python train.py --dataset="photos of plants, animals and fungi (iNaturalist)" --train_examples=77898 --horizontal_flip=true --downsampling_factor=8 --encoder_arch="resnet_bottleneck" --encoder_depths=[3, 6, 6] --encoder_avg_pool_shortcut=true --latent_channels=8 --decoder_upsampling="nearest_conv" --init="kaiming_normal" --optimizer="soap" --shampoo_beta=0.95 --precondition_frequency=50 --grad_clip=1.0 --lr_schedule="constant"
Rows from block 11 of the encoder, named by matrix and row number. Each number is 50 + 12 x the weight over its row's rms, rounded and kept within 0 to 99. All counts start at 0. After the name is the row's rms in percent of the matrix's.
# convs1: 3x3 conv (encoder.blocks.11.convs.1.weight, 128x128x3x3), inputs 115-119, a 3x3 kernel for each
convs1.0 086:34 66 51 34 37 48 44 48 55 41 33 48 69 47 55 44 93 41 49 56 43 45 56 49 47 55 47 52 42 49 35 41 43 44 66 52 51 49 41 32 36 46 51 40 45
convs1.1 107:39 62 64 28 47 51 57 43 48 27 47 52 35 64 44 42 44 51 49 48 35 43 80 57 55 36 54 38 59 52 42 49 47 46 62 44 48 43 53 49 65 41 42 59 44
convs1.2 095:37 48 33 83 76 43 56 39 53 59 63 33 55 49 75 55 18 67 52 48 57 53 59 51 34 42 48 51 53 45 56 66 54 39 27 43 53 51 49 57 73 52 47 61 39
convs1.3 104:65 41 35 67 78 50 44 51 40 52 60 45 22 70 61 52 34 43 37 50 48 57 32 52 57 49 60 54 37 21 59 93 46 37 46 40 47 36 38 62 83 65 33 67 37
convs1.4 100:42 36 48 63 90 56 37 60 21 47 28 43 38 86 49 44 41 41 47 54 58 54 38 39 44 45 53 37 28 53 55 99 35 54 46 39 40 53 41 58 66 49 45 57 41
convs1.5 104:43 51 51 47 49 48 54 88 33 53 46 57 54 66 54 55 34 41 39 49 46 53 68 46 46 46 58 49 34 46 77 45 36 60 77 34 58 36 53 59 73 29 48 40 49
convs1.6 096:40 60 45 43 47 45 41 50 42 60 40 33 24 42 54 48 66 41 61 41 57 32 27 54 58 66 46 54 43 18 43 40 56 31 52 45 65 35 36 34 42 40 41 49 52
convs1.7 088:48 50 44 53 80 41 47 74 39 45 43 47 55 71 29 50 56 31 46 51 47 51 69 46 55 47 48 35 42 57 69 84 57 37 46 34 38 61 42 66 90 44 47 52 41
convs1.8 107:67 25 39 49 74 44 59 54 55 44 78 45 41 48 47 58 46 44 47 41 29 55 46 56 48 51 46 49 27 38 55 90 50 54 53 48 51 44 53 55 83 46 41 56 47
convs1.9 100:46 42 38 40 47 79 47 29 52 37 54 47 47 53 74 33 67 45 50 44 44 45 45 55 40 43 42 45 37 39 31 79 91 39 48 48 36 44 35 27 52 78 42 49 42
convs1.10 102:49 27 60 77 36 40 67 52 59 44 51 40 52 63 43 45 55 42 47 49 64 54 82 22 42 52 39 58 54 44 49 40 43 67 52 54 52 50 42 80 53 23 51 32 50
convs1.11 112:45 35 43 71 44 44 51 82 38 60 48 48 52 39 60 53 60 37 46 49 58 62 59 27 38 40 70 56 34 44 45 58 46 75 44 44 49 41 43 58 69 47 55 54 37
convs1.12 106:32 17 44 70 63 40 35 50 42 41 61 62 63 46 26 72 51 39 60 47 40 46 46 55 29 48 32 31 38 35 76 59 66 45 35 34 32 37 46 69 67 46 36 64 54
convs1.13 115:51 46 52 57 61 53 50 23 60 61 48 22 60 40 57 51 35 63 51 66 41 44 41 68 51 47 48 61 46 27 70 46 56 32 38 57 48 58 44 61 56 38 46 38 67
convs1.14 102:40 33 55 74 50 63 44 68 36 47 63 53 62 24 59 53 45 45 55 48 40 36 47 51 43 48 59 42 42 47 65 68 63 42 53 24 42 50 44 60 79 55 46 54 46
convs1.15 092:40 49 41 55 33 56 40 72 34 54 38 74 59 35 36 48 59 51 53 67 48 59 35 28 35 57 32 51 41 45 49 47 37 39 69 48 42 35 43 38 34 29 45 42 55
convs1.16 106:57 43 28 27 60 78 35 61 22 35 73 42 57 49 74 58 30 16 59 53 54 32 67 36 47 58 54 37 58 41 45 54 68 29 35 18 46 61 61 51 45 48 50 44 47
convs1.17 098:49 51 60 38 40 56 36 54 43 55 43 29 69 78 32 61 59 34 43 48 48 43 73 39 50 51 53 41 46 53 56 46 37 54 61 45 54 39 51 60 73 41 44 48 49
convs1.18 110:52 38 40 33 55 62 62 59 38 52 54 53 66 51 39 35 36 44 53 54 57 52 51 43 38 31 40 55 36 35 60 54 45 47 53 51 45 50 51 55 69 37 46 37 53
convs1.19 090:33 54 55 59 38 35 75 41 46 34 63 42 57 59 42 75 41 37 42 26 44 50 65 43 53 58 41 35 68 53 51 59 32 69 33 51 44 38 46 38 52 41 46 63 39
convs1.20 099:50 42 31 63 63 38 55 56 44 44 59 67 31 60 69 67 21 61 41 57 33 54 71 38 35 45 39 53 42 47 45 59 41 43 49 68 48 42 40 32 65 47 43 52 48
convs1.21 097:25 71 41 56 75 39 55 67 47 44 49 49 95 39 40 74 46 56 34 41 43 51 49 43 44 40 53 40 56 38 63 67 47 72 51 59 36 45 51 71 76 47 37 67 40
convs1.22 122:42 41 52 61 43 52 62 45 44 46 31 58 28 38 73 56 43 61 52 62 59 63 54 42 46 50 40 51 23 37 52 48 44 72 50 44 51 46 52 54 48 49 46 44 46
convs1.23 086:64 37 60 61 80 48 35 74 54 49 34 45 59 62 59 45 34 74 64 48 29 28 57 37 59 45 71 55 40 54 68 82 35 50 50 54 50 49 51 54 94 41 59 54 44
convs1.24 095:45 45 35 49 45 67 31 60 34 65 42 47 62 53 39 33 65 22 52 33 64 54 53 36 53 45 54 58 38 43 53 55 37 47 57 42 58 44 46 39 59 39 41 38 53
convs1.25 098:54 59 26 63 74 44 43 58 57 44 62 29 44 52 45 57 52 45 60 68 46 40 35 59 58 42 71 31 51 24 66 88 34 56 34 35 38 64 39 73 63 51 50 51 35
convs1.26 100:58 61 51 62 42 41 52 44 54 52 54 39 67 81 57 44 47 43 51 65 45 69 70 49 47 45 30 53 60 59 70 36 34 64 62 67 64 67 57 58 40 34 72 62 63
convs1.27 098:45 62 58 43 35 39 64 29 49 34 48 60 60 32 54 49 45 69 46 52 52 52 48 55 48 51 33 73 56 51 36 32 38 54 30 52 58 57 52 46 28 33 55 38 50
convs1.28 103:38 33 58 70 53 62 49 39 49 52 39 19 54 75 14 67 55 45 41 36 40 44 68 57 51 60 29 44 20 38 67 62 54 36 46 52 44 59 46 53 56 50 49 48 56
convs1.29 100:37 35 45 43 72 58 41 60 43 57 35 48 47 55 72 59 43 23 70 59 49 45 55 27 54 38 41 36 49 47 55 77 32 45 46 50 47 55 53 59 62 33 47 43 50
convs1.30 109:50 59 39 38 54 46 63 42 40 34 48 23 64 39 87 54 38 56 55 55 50 61 55 46 38 64 35 43 39 46 74 42 46 57 52 33 50 38 54 61 58 48 53 62 31
convs1.31 088:31 42 58 52 62 29 33 51 52 50 56 53 74 61 73 35 16 33 51 47 46 49 80 48 47 46 47 38 31 58 63 78 65 47 45 49 55 50 33 56 79 51 57 36 48
convs1.32 109:45 42 50 40 60 51 61 59 35 52 13 44 71 72 19 50 39 46 54 40 48 51 69 40 40 51 51 59 38 30 60 67 38 48 62 48 52 54 35 56 60 38 45 44 47
convs1.33 102:30 49 47 61 50 38 51 66 48 46 37 40 43 81 29 41 46 60 43 26 45 41 89 54 53 50 49 41 50 31 44 47 40 41 54 40 45 40 49 49 58 42 39 50 49
convs1.34 096:42 48 50 52 65 45 64 66 31 37 51 53 57 61 43 41 37 50 56 49 53 31 41 44 66 66 54 48 54 48 73 62 47 45 71 18 31 45 45 76 78 61 46 73 34
convs1.35 103:45 53 39 67 52 25 73 57 51 43 43 63 37 62 56 38 44 32 45 49 49 44 29 44 58 50 61 43 49 62 72 63 44 50 39 48 50 47 37 47 70 44 44 68 46
convs1.36 119:30 53 37 54 44 55 42 68 40 44 52 30 48 41 85 55 40 42 62 61 47 61 46 43 42 39 54 38 47 55 46 42 46 63 53 44 35 35 44 62 60 50 38 58 40
convs1.37 097:48 41 46 36 67 44 72 39 44 52 69 56 47 52 30 23 66 53 43 53 41 46 47 43 52 43 49 54 45 44 44 44 33 56 55 48 39 51 44 48 32 57 47 35 54
convs1.38 096:49 51 53 52 39 46 48 43 44 68 70 21 45 54 66 57 50 53 63 54 41 47 40 43 45 42 49 65 53 43 50 65 49 48 47 28 53 56 41 54 50 31 38 23 43
convs1.39 093:39 32 37 69 66 56 56 59 48 33 82 37 49 58 38 51 51 49 36 41 44 51 79 18 65 45 58 38 49 60 53 65 45 57 55 48 37 46 43 65 79 57 39 58 45
convs1.40 089:37 46 69 62 38 39 64 41 52 48 47 53 69 66 26 30 43 52 50 36 32 40 51 49 56 63 54 45 46 53 31 63 46 45 54 53 44 32 60 51 36 37 51 52 48
convs1.41 091:26 54 44 71 68 51 39 49 45 67 62 43 28 67 40 44 33 60 44 59 37 47 48 56 46 55 41 26 59 42 65 69 46 44 64 43 41 54 47 65 81 56 46 49 42
convs1.42 082:57 38 44 50 77 44 47 63 37 59 58 54 60 41 43 42 45 39 41 41 51 35 56 49 49 66 54 52 48 42 55 86 56 43 40 39 51 44 39 60 91 49 53 48 39
convs1.43 098:36 42 51 58 71 49 53 66 35 64 48 51 28 64 69 59 30 37 40 58 41 48 46 52 42 62 58 41 46 52 56 89 27 71 32 52 41 46 52 51 80 39 49 51 51
convs1.44 114:50 35 62 68 60 45 47 46 35 48 22 28 50 63 67 58 46 39 47 55 54 44 46 39 59 55 63 42 43 55 60 71 42 40 35 45 49 51 50 59 71 52 53 45 36
convs1.45 109:34 43 43 47 68 42 43 52 71 52 41 29 46 54 51 50 48 48 44 44 57 47 40 51 48 52 43 45 31 40 36 72 49 44 64 54 38 42 51 44 75 44 42 58 48
convs1.46 099:46 35 45 46 47 59 58 45 41 35 16 43 53 60 60 49 63 40 26 33 49 65 60 49 47 40 43 28 49 44 44 64 52 72 45 39 39 32 57 59 47 31 53 51 39
convs1.47 095:55 48 20 61 56 58 48 65 58 31 30 49 59 69 46 25 55 54 42 47 53 58 42 57 56 41 53 44 46 26 62 64 55 50 77 38 45 53 39 60 78 44 49 62 41
convs1.48 110:33 45 41 62 67 56 62 42 32 36 49 48 55 54 54 40 36 39 57 53 54 60 43 53 43 36 61 32 65 25 57 72 62 51 44 40 44 50 36 66 70 70 35 64 28
convs1.49 111:61 33 49 59 46 45 46 42 47 64 33 38 40 50 33 49 53 64 38 34 61 58 50 47 55 68 43 44 36 22 49 52 70 51 46 45 52 43 57 49 47 44 47 61 46
convs1.50 093:34 67 35 53 89 53 36 56 54 48 56 60 41 56 39 37 46 46 43 61 51 39 68 56 44 43 56 33 62 34 64 71 53 45 46 47 39 48 52 65 82 74 42 53 36
convs1.51 090:42 59 44 60 69 52 51 49 42 51 56 62 59 81 36 41 37 31 50 46 69 41 58 37 58 36 31 46 74 35 49 68 63 28 64 40 36 59 40 47 81 51 51 61 44
convs1.52 091:29 64 34 56 63 67 48 14 62 58 83 50 44 71 36 41 35 51 35 41 53 38 79 46 61 69 35 52 61 56 59 69 30 56 36 77 44 49 50 44 79 41 60 23 45
convs1.53 099:44 33 64 46 60 59 47 40 48 44 54 37 28 80 32 53 46 51 35 43 43 62 50 35 66 47 55 37 39 62 50 71 37 50 24 57 32 34 51 49 52 54 59 39 44
convs1.54 093:38 44 41 49 73 48 61 47 51 39 45 17 64 69 45 51 59 43 38 48 40 56 53 46 48 52 48 35 41 41 56 89 25 54 54 49 20 40 51 69 78 38 53 55 37
convs1.55 111:41 60 56 44 36 55 45 48 60 65 55 42 30 54 48 50 36 53 40 41 68 57 40 45 50 50 44 61 51 44 29 29 67 46 44 51 46 54 45 46 42 54 50 53 44
convs1.56 096:41 37 44 61 55 56 52 60 42 39 77 42 41 56 50 57 24 55 51 56 37 52 60 34 50 62 30 35 56 43 56 66 44 40 52 58 47 54 48 57 81 53 44 60 24
convs1.57 095:54 33 55 59 72 42 58 49 53 60 43 63 53 67 30 33 32 45 53 46 28 66 70 53 50 73 30 43 47 60 74 74 43 39 39 50 48 47 51 66 72 45 58 50 41
convs1.58 093:44 66 33 45 35 54 37 84 50 61 57 49 46 86 54 22 39 48 43 42 51 30 96 36 49 50 44 54 67 43 40 39 38 50 67 53 58 47 47 49 60 37 52 50 54
convs1.59 106:56 39 42 64 23 65 43 73 54 34 47 45 60 59 47 46 60 60 42 52 53 61 75 39 57 47 39 63 59 48 57 26 56 36 53 52 55 51 54 76 41 60 53 52 48
convs1.60 109:37 66 62 53 47 55 31 19 41 66 61 66 70 57 46 44 30 47 57 48 50 58 58 43 55 49 59 56 67 54 46 35 65 52 15 49 41 62 45 50 70 52 47 34 41
convs1.61 083:57 42 59 68 76 46 51 59 48 54 67 57 40 53 69 66 47 26 57 46 59 38 54 56 49 32 40 38 55 54 63 70 62 50 55 45 43 49 40 71 82 62 43 54 30
convs1.62 086:33 68 42 44 40 44 33 44 46 49 12 56 65 48 26 56 63 44 48 51 36 63 46 66 52 49 43 46 36 48 60 43 22 55 55 51 63 39 42 49 28 31 65 42 32
convs1.63 111:52 45 49 20 74 50 57 53 42 61 50 37 71 59 40 29 33 47 58 52 36 34 71 37 47 39 66 50 39 18 51 64 45 38 48 61 49 56 46 41 56 45 63 44 51
convs1.64 107:43 51 36 48 51 40 54 62 39 66 58 41 33 55 37 64 24 54 52 31 31 33 64 50 46 51 52 34 51 58 37 43 24 63 51 40 40 52 52 48 55 39 49 52 47
convs1.65 086:52 33 50 32 63 43 47 37 45 54 49 52 39 64 43 65 48 27 44 41 57 55 42 45 46 52 48 59 38 55 48 57 30 43 52 62 45 53 54 40 37 34 49 49 45
convs1.66 105:47 46 54 59 36 46 37 67 52 43 63 16 62 57 42 48 38 49 53 35 66 45 44 45 63 49 49 38 52 46 42 68 41 39 59 55 49 59 53 44 38 47 53 51 49
convs1.67 104:41 52 57 62 49 53 46 47 36 58 57 71 49 46 46 61 26 35 42 67 46 53 62 29 52 34 46 44 54 47 55 41 36 63 51 36 29 55 42 70 50 49 50 43 50
convs1.68 102:42 52 54 58 51 53 31 48 50 06 73 61 22 67 47 52 49 71 58 36 58 29 78 33 49 60 47 23 69 53 45 55 55 11 55 59 52 61 43 38 65 52 38 46 56
convs1.69 094:37 57 41 44 55 58 48 63 29 46 61 43 44 61 52 54 64 51 49 39 56 39 65 41 46 47 44 46 62 41 65 64 59 58 62 34 51 54 50 61 81 52 50 54 40
convs1.70 095:36 58 57 41 79 47 59 60 50 51 49 39 28 50 66 43 46 36 58 46 54 58 65 35 58 37 49 47 50 50 44 66 75 41 45 49 43 71 40 58 86 59 40 60 43
convs1.71 106:51 41 38 63 49 46 27 49 58 59 63 32 34 62 38 65 53 51 38 39 42 41 86 49 42 47 44 50 52 31 69 40 39 47 70 57 34 39 42 81 60 42 48 39 54
convs1.72 096:28 48 49 63 59 30 50 39 48 16 55 66 40 51 70 70 57 47 51 41 59 36 62 64 24 70 48 36 39 44 64 54 52 51 43 38 31 29 50 45 59 45 41 57 42
convs1.73 098:38 36 44 72 65 40 48 74 44 58 58 44 47 73 41 31 29 51 44 47 55 28 54 65 35 40 60 45 23 35 59 71 57 38 70 45 41 32 52 66 63 43 48 63 29
convs1.74 091:59 49 46 56 38 41 53 70 53 46 62 52 78 62 25 35 34 61 51 45 36 39 79 33 42 59 54 49 64 58 47 34 43 63 74 25 49 41 63 53 58 39 45 69 44
convs1.75 099:46 68 50 62 48 31 43 48 57 55 83 50 62 39 56 44 24 26 52 50 36 49 55 51 48 44 54 53 99 62 66 37 34 59 43 47 40 64 59 72 44 33 38 36 47
convs1.76 105:53 41 45 44 35 49 54 63 46 46 32 48 43 51 68 46 64 29 49 53 49 44 44 43 40 68 67 44 26 58 29 51 48 63 61 50 59 39 48 32 44 61 44 62 43
convs1.77 106:47 55 39 22 71 67 40 41 31 51 46 50 59 50 17 27 59 47 58 47 60 57 56 42 47 38 47 47 47 36 56 44 42 29 46 41 45 58 47 54 58 41 48 37 44
convs1.78 095:57 44 49 56 59 57 33 56 35 41 35 33 47 71 70 57 52 41 57 43 36 49 86 59 45 40 39 59 24 40 37 54 57 50 83 29 61 49 41 45 66 51 42 50 44
convs1.79 089:37 49 44 57 59 62 66 44 46 54 63 37 42 72 35 39 51 51 59 25 29 64 88 48 52 71 58 43 61 48 53 57 70 70 40 50 57 44 52 58 85 48 46 47 54
convs1.80 099:48 59 42 49 37 43 51 33 49 49 52 66 53 49 46 25 36 62 58 39 60 46 50 54 45 45 60 69 54 35 39 39 40 44 36 60 42 53 50 47 34 43 45 38 46
convs1.81 100:30 47 58 81 60 35 50 55 45 51 43 66 70 41 38 52 46 41 45 56 56 50 46 48 57 61 52 58 32 51 72 54 29 68 62 43 37 46 46 74 64 54 62 76 31
convs1.82 100:55 45 45 43 56 59 29 81 35 59 45 35 50 57 62 44 39 24 59 47 44 33 80 37 48 48 51 53 52 52 45 47 40 38 63 55 64 48 50 46 51 52 53 51 55
convs1.83 086:41 51 51 56 43 35 81 52 58 63 62 31 64 67 32 48 58 51 35 53 40 64 48 42 50 47 41 44 44 40 50 75 29 81 68 58 58 42 54 66 72 31 59 75 49
convs1.84 088:42 53 65 57 69 43 63 70 38 56 78 50 46 55 46 41 38 52 60 67 53 55 47 45 44 45 48 26 56 27 82 78 46 45 74 37 49 47 46 71 91 48 48 60 48
convs1.85 104:39 54 57 40 64 66 48 42 39 48 38 57 48 63 42 43 34 47 61 50 56 34 38 57 59 41 32 34 62 53 45 61 57 36 45 52 45 49 49 36 48 65 50 50 35
convs1.86 092:60 53 42 42 29 51 60 37 70 44 68 32 54 34 47 63 63 54 46 50 45 61 50 44 45 42 38 59 37 41 39 30 61 63 48 51 47 34 46 40 23 43 47 44 47
convs1.87 120:48 67 53 48 57 46 59 70 26 54 47 61 39 51 46 51 67 30 34 52 67 59 44 41 52 34 51 45 55 44 40 62 46 60 59 41 53 49 47 60 77 28 55 35 58
convs1.88 126:40 41 53 43 50 55 32 71 58 60 66 36 57 38 46 37 53 44 53 47 31 32 79 60 44 31 61 53 43 50 50 46 57 44 69 41 48 55 47 62 48 46 48 47 54
convs1.89 109:37 23 60 50 57 58 48 26 53 79 29 48 39 46 37 49 54 62 41 45 58 48 40 60 50 34 67 64 23 52 41 42 68 42 43 39 41 33 51 50 42 47 56 25 58
convs1.90 112:64 30 48 36 69 55 66 35 45 47 41 48 46 46 57 54 50 65 57 47 56 56 41 42 44 73 36 37 29 34 58 54 66 59 37 44 60 40 53 58 69 34 68 58 28
convs1.91 102:65 21 51 48 39 27 56 53 52 45 42 50 21 46 84 52 59 34 77 59 57 22 49 56 45 49 27 44 30 55 51 53 54 41 48 37 49 38 52 54 46 38 50 36 44
convs1.92 099:43 59 37 56 64 41 46 45 30 43 43 45 36 74 43 43 44 47 40 51 55 49 44 59 42 45 55 46 28 49 41 59 41 43 55 22 43 49 35 67 60 54 35 43 27
convs1.93 107:51 62 48 58 39 54 59 42 46 49 59 45 20 45 51 48 36 65 43 64 42 54 50 64 54 44 52 56 44 51 46 50 49 52 21 43 51 53 53 52 58 44 47 52 54
convs1.94 098:53 42 52 26 71 58 49 60 55 44 66 54 38 46 61 36 39 39 50 44 36 57 63 29 50 48 51 59 41 57 40 60 61 37 59 56 44 56 45 44 78 64 40 49 53
convs1.95 101:31 60 49 54 77 54 43 47 36 64 46 38 35 67 41 43 58 34 34 60 53 53 63 44 50 49 53 59 40 50 50 75 56 35 51 33 48 52 50 53 89 66 45 64 45
convs1.96 105:63 43 44 56 47 43 50 38 57 68 39 57 34 64 33 38 47 69 51 70 41 47 53 61 37 46 50 60 46 54 33 55 33 33 47 53 43 34 62 46 52 43 51 53 44
convs1.97 089:57 44 55 47 61 55 59 65 44 40 61 66 41 76 45 48 34 30 34 52 62 41 70 46 52 50 52 57 61 47 49 73 39 40 64 41 43 59 52 62 74 49 44 61 57
convs1.98 100:57 50 54 38 53 40 48 53 38 50 38 33 71 64 50 62 20 43 56 37 40 57 82 40 40 58 45 38 51 49 41 52 43 62 56 38 52 44 40 39 68 35 51 40 58
convs1.99 093:49 40 34 42 46 55 48 44 61 46 48 45 60 40 45 33 63 40 36 48 40 54 45 48 49 60 34 49 36 37 47 39 58 36 62 45 48 40 40 32 41 41 38 58 39
convs1.100 101:51 30 44 59 51 56 78 42 47 51 36 33 61 71 39 54 44 39 44 42 51 58 48 59 47 41 43 58 19 43 57 62 47 57 34 44 58 36 50 35 63 46 50 55 33
convs1.101 103:45 41 64 61 48 48 45 66 26 62 57 64 57 40 41 43 80 32 54 36 43 51 59 55 46 35 64 36 62 44 53 67 27 36 79 24 42 52 36 57 76 52 48 60 30
convs1.102 106:42 32 32 64 52 55 67 43 57 60 46 82 49 51 61 39 26 30 52 47 65 33 68 49 40 59 50 57 30 53 56 39 50 50 46 47 57 43 56 58 42 50 49 64 58
convs1.103 080:37 48 45 48 76 53 45 59 62 31 63 47 36 44 59 47 29 51 70 50 50 45 42 46 58 56 35 35 40 42 47 90 58 47 61 50 45 37 39 65 90 64 37 48 40
convs1.104 110:35 45 44 77 42 49 46 46 42 59 37 44 62 49 53 72 47 42 48 41 53 50 52 42 38 69 48 56 45 36 65 59 44 42 50 49 42 47 41 70 51 37 44 40 47
convs1.105 099:55 36 42 56 60 39 69 37 37 52 44 48 53 69 31 39 45 51 62 48 40 64 54 43 58 50 54 30 34 53 47 76 41 60 66 39 42 53 50 53 70 43 46 69 51
convs1.106 089:19 62 54 54 72 46 49 51 44 49 59 47 29 68 37 44 49 50 57 52 40 29 62 56 42 62 47 32 54 50 71 71 37 36 35 62 40 50 42 65 85 69 48 56 46
convs1.107 120:49 67 43 38 40 51 43 59 56 59 57 66 44 51 25 45 27 41 53 55 46 56 58 40 58 36 43 55 56 62 28 55 21 51 51 37 47 48 46 33 50 47 52 42 56
convs1.108 103:41 54 40 83 40 47 55 53 38 54 46 61 52 56 33 33 43 62 51 40 43 56 37 54 60 94 47 40 47 37 75 44 43 52 61 43 49 49 41 76 58 48 56 75 25
convs1.109 080:54 33 64 62 65 27 47 66 51 47 64 33 49 67 52 49 44 60 45 24 44 43 77 45 37 51 53 52 40 66 64 62 41 57 43 61 54 56 53 61 85 46 48 48 40
convs1.110 087:69 37 36 38 36 53 48 42 49 47 38 68 63 54 69 38 47 47 63 26 46 34 63 49 44 44 53 62 45 48 43 41 48 45 48 45 45 46 44 41 26 47 47 38 50
convs1.111 089:43 46 43 39 58 43 48 38 41 33 55 56 40 39 51 63 58 41 50 62 51 64 30 39 51 34 42 48 42 63 38 47 42 55 50 35 31 51 40 42 32 44 51 36 38
convs1.112 091:37 53 50 39 56 42 44 36 54 41 46 53 57 54 54 55 57 43 57 55 24 59 27 40 47 46 56 57 57 56 60 42 39 29 48 39 49 40 47 48 29 37 37 43 57
convs1.113 088:61 24 51 49 52 48 50 36 36 49 49 37 40 43 75 43 54 63 53 49 46 40 45 51 37 51 50 58 43 34 40 58 54 53 26 37 44 38 38 57 35 48 34 47 42
convs1.114 094:30 42 42 63 31 41 57 68 60 41 61 38 59 63 41 50 53 57 42 41 43 47 83 65 49 62 25 41 37 42 68 46 51 62 61 63 55 24 53 61 55 41 54 72 49
convs1.115 100:47 38 31 48 37 59 38 45 36 51 60 46 67 20 42 53 59 33 66 37 49 76 57 34 37 38 45 58 29 27 40 40 75 66 39 34 53 46 37 38 45 49 64 41 43
convs1.116 102:47 50 44 46 48 48 61 21 44 49 49 41 61 79 19 45 62 37 64 52 32 54 58 40 47 53 46 48 54 47 39 57 42 60 41 52 37 58 38 32 58 36 62 43 41
convs1.117 112:44 41 42 67 61 52 50 45 48 86 53 31 47 67 23 37 39 25 44 57 48 63 57 52 31 53 52 58 46 46 63 59 31 51 49 45 48 58 35 68 48 38 53 39 41
convs1.118 095:41 43 48 41 34 66 74 77 38 63 36 41 65 79 46 42 42 57 61 49 49 31 85 42 48 37 52 45 26 45 69 61 47 36 79 62 25 39 50 43 69 56 54 59 51
convs1.119 088:48 39 59 74 44 61 43 64 41 40 69 32 46 51 48 42 39 55 58 52 52 55 43 56 58 43 44 57 50 22 56 55 87 39 59 31 53 51 33 73 74 65 49 59 31
convs1.120 096:52 42 45 49 73 39 51 20 59 55 24 48 66 49 32 53 63 42 54 47 61 36 49 32 63 51 56 31 35 53 81 54 13 45 53 40 55 33 42 43 58 27 52 45 48
convs1.121 103:44 42 45 61 41 51 58 35 45 62 48 66 37 34 45 64 39 52 42 55 52 52 50 41 55 58 38 53 43 49 61 42 49 51 55 39 52 43 52 59 50 49 45 36 51
convs1.122 120:37 45 50 62 56 42 45 45 45 41 49 43 25 48 89 49 49 38 35 52 48 46 63 34 57 50 45 28 43 50 54 51 56 58 51 37 32 45 57 65 53 32 53 55 44
convs1.123 102:44 49 46 59 46 45 45 66 50 77 59 48 57 71 47 41 18 29 37 39 42 46 66 42 55 65 43 60 41 36 46 54 63 55 45 47 59 43 52 53 46 40 58 51 48
convs1.124 095:55 48 37 44 72 54 22 69 55 51 43 50 41 61 58 49 37 48 31 52 46 57 64 43 58 67 37 50 60 43 47 62 57 41 59 34 38 53 43 49 92 59 36 54 47
convs1.125 101:51 32 41 37 70 49 40 49 43 52 30 88 73 67 60 19 89 20 31 56 55 51 36 44 44 50 50 46 41 71 28 89 40 50 59 34 45 50 41 52 62 40 59 50 42
convs1.126 105:46 58 63 62 60 37 50 47 50 44 39 74 52 38 41 38 57 55 61 53 45 31 58 63 44 43 54 53 40 56 75 66 42 42 29 42 56 45 44 61 79 40 50 53 55
convs1.127 092:36 37 60 46 43 46 36 48 48 45 42 51 46 47 47 45 70 37 52 46 46 42 63 51 52 41 46 36 48 46 39 26 40 51 61 49 20 44 49 49 41 50 52 41 60