Weights of a small image VQ-VAE: decoder widths [32, 32, 64, 128], 3300 steps.
Rows from block 2 of the decoder of a small image VQ-VAE, named by matrix and row number. Rows with one number belong to one channel. Each number is 128 + 32 x the weight over its row's rms, rounded and kept within 0 to 255. All counts start at 0. Numbers have three digits each.
After each channel's rows are labels from the 100 images, of 14976, where the channel reaches its highest value: "top examples" is what is common among them. Only what is clearly more common there than usual is listed. The data: photos of plants, animals and fungi (iNaturalist).
# convs0: first 3x3 conv (decoder.decb.0.0.convs.0.weight, 64x64x3x3, each kernel summed), inputs 0-63
# convs1: second 3x3 conv (decoder.decb.0.0.convs.1.weight, 64x64x3x3, transposed, each kernel summed), outputs 0-63

convs0.13:154152158075125083144059129104122137156085116140081168168105096169071166137134167114135117088116102126188145140086112162180181107099080094157130127125136157147124190086149090136142107100089172
convs1.13:058148116104149127114137122115089157157180187147095135112082168107173108075140092117098192161102123147099096127125120102091134118158112167132151093157099125117196169178121085111080075140107080
top examples: class Aves; order Passeriformes

convs0.27:114102111138148068120077103131045125143174145114167173109114048121148149093139141105144131128113122110179136159119062122153082038142133149121140132149122146115148145162130167127079194125151090
convs1.27:106152157093124115142139136136204104101104137073164107156111196130146108178130119111075137138122134148089088139181176162114120237132139139171101105198149100147095124104144108117162132106103144
top examples: class Aves

convs0.38:110138050089096068157142146135046113144115068154180111127163147195151109118128133179125101096137135120083149116109171126202090067117169111145116145096120149106107101106141134161097101118122145
convs1.38:163104186165141094109101170125197148120116176121122142114097115000130126146119153145116115195115135097126113109148080120095175118128134191094149102108121150139112127111095138173134089107094126
top examples: class Aves; phylum Chordata; order Passeriformes

convs0.32:113123065108155126137113186160097147089111113091134123130104128156057143140140136171176108093144111140074106105146106111196198129036156142082126134102127107091152163160116135157089119086134088
convs1.32:148171148150064097141152111112141140183147133061087158150107122136166136150147133064120148156108116138124085080115077174119107110141170086130131043135110209146169166091106084113115114132130134
top examples: class Aves; order Passeriformes

convs0.54:024132037129148086086157099163127112097104111145117078085172100103141086144142136123139116156141150132047172150115098128114123121132156095135093163140116157080134102123071125155107137113137087
convs1.54:094135237117094107166128176029150141157123127099119156150079178166121151126121115131094130150129100151126111124140147132140184099189131168118154101166119151185132147136162123096161117119131176
top examples: order Passeriformes

convs0.24:142112124142092174138115115173089159054140143120151126132082081088144117117089111087145112069184101119055132160168131137060100141136164125177145155105138129111075093184101124161078140151106121
convs1.24:155128116125126183130114171116158120193160077112129131150100160147076159126145104140095130107098098162141088122079158115121171109115064192071101127179121157143213149098114163093180124107149139
top examples: order Passeriformes

convs0.28:158109121076037136145032142136090177135090118107133119137100073116101070172132104090115140091149074133104143124114042115140152158132146126103139165111119106131094103158098117087124136117095110
convs1.28:110134108174196164105164123171167107136185154139160146153146180113100175092159140161126158165079180112119116100150163136150113091118066081145123115168171162153144164092147151139117180177170136
top examples: order Passeriformes

convs0.3:106077092097063140114110121151110107124082130100168126050132114097107094151151218100153144152154114062123195099128114091091120074165140114116132084150144131105141167105094146171086129120139118
convs1.3:111191156137166145128166145094151137127193142126159117156119160164156137109130021178099142112076101178094053121113122152153102152117101154149118161193107130149156083108117092094137143119123142
top examples: class Aves

convs0.62:124205118094045161099123132171141090102099158105133122141136131089076117136101159071063131053109105137100114085151088128119169100084149147072165105101129133103086101128132134139097136099114162
convs1.62:174032123185157130152144103153094174123181080090087143131137175134117118137157048175115175158120137127154121135104120100123107142127096124115042144149132096146157108122059153136126139140132119
top examples: order Passeriformes

convs0.10:123091118167100081072132148130087106147128073113175079089147118134184177132143116084129141084124142130087134108161185108178086139063144170085129082127145162092093128107148143189118163159152118
convs1.10:144141084091146136154164069180158112128145177088101195113096156083114094133123119122148120172114108118199126156108068127092141094137144082173096152119144100107158134179147063151084086128089117
top examples: phylum Chordata; class Aves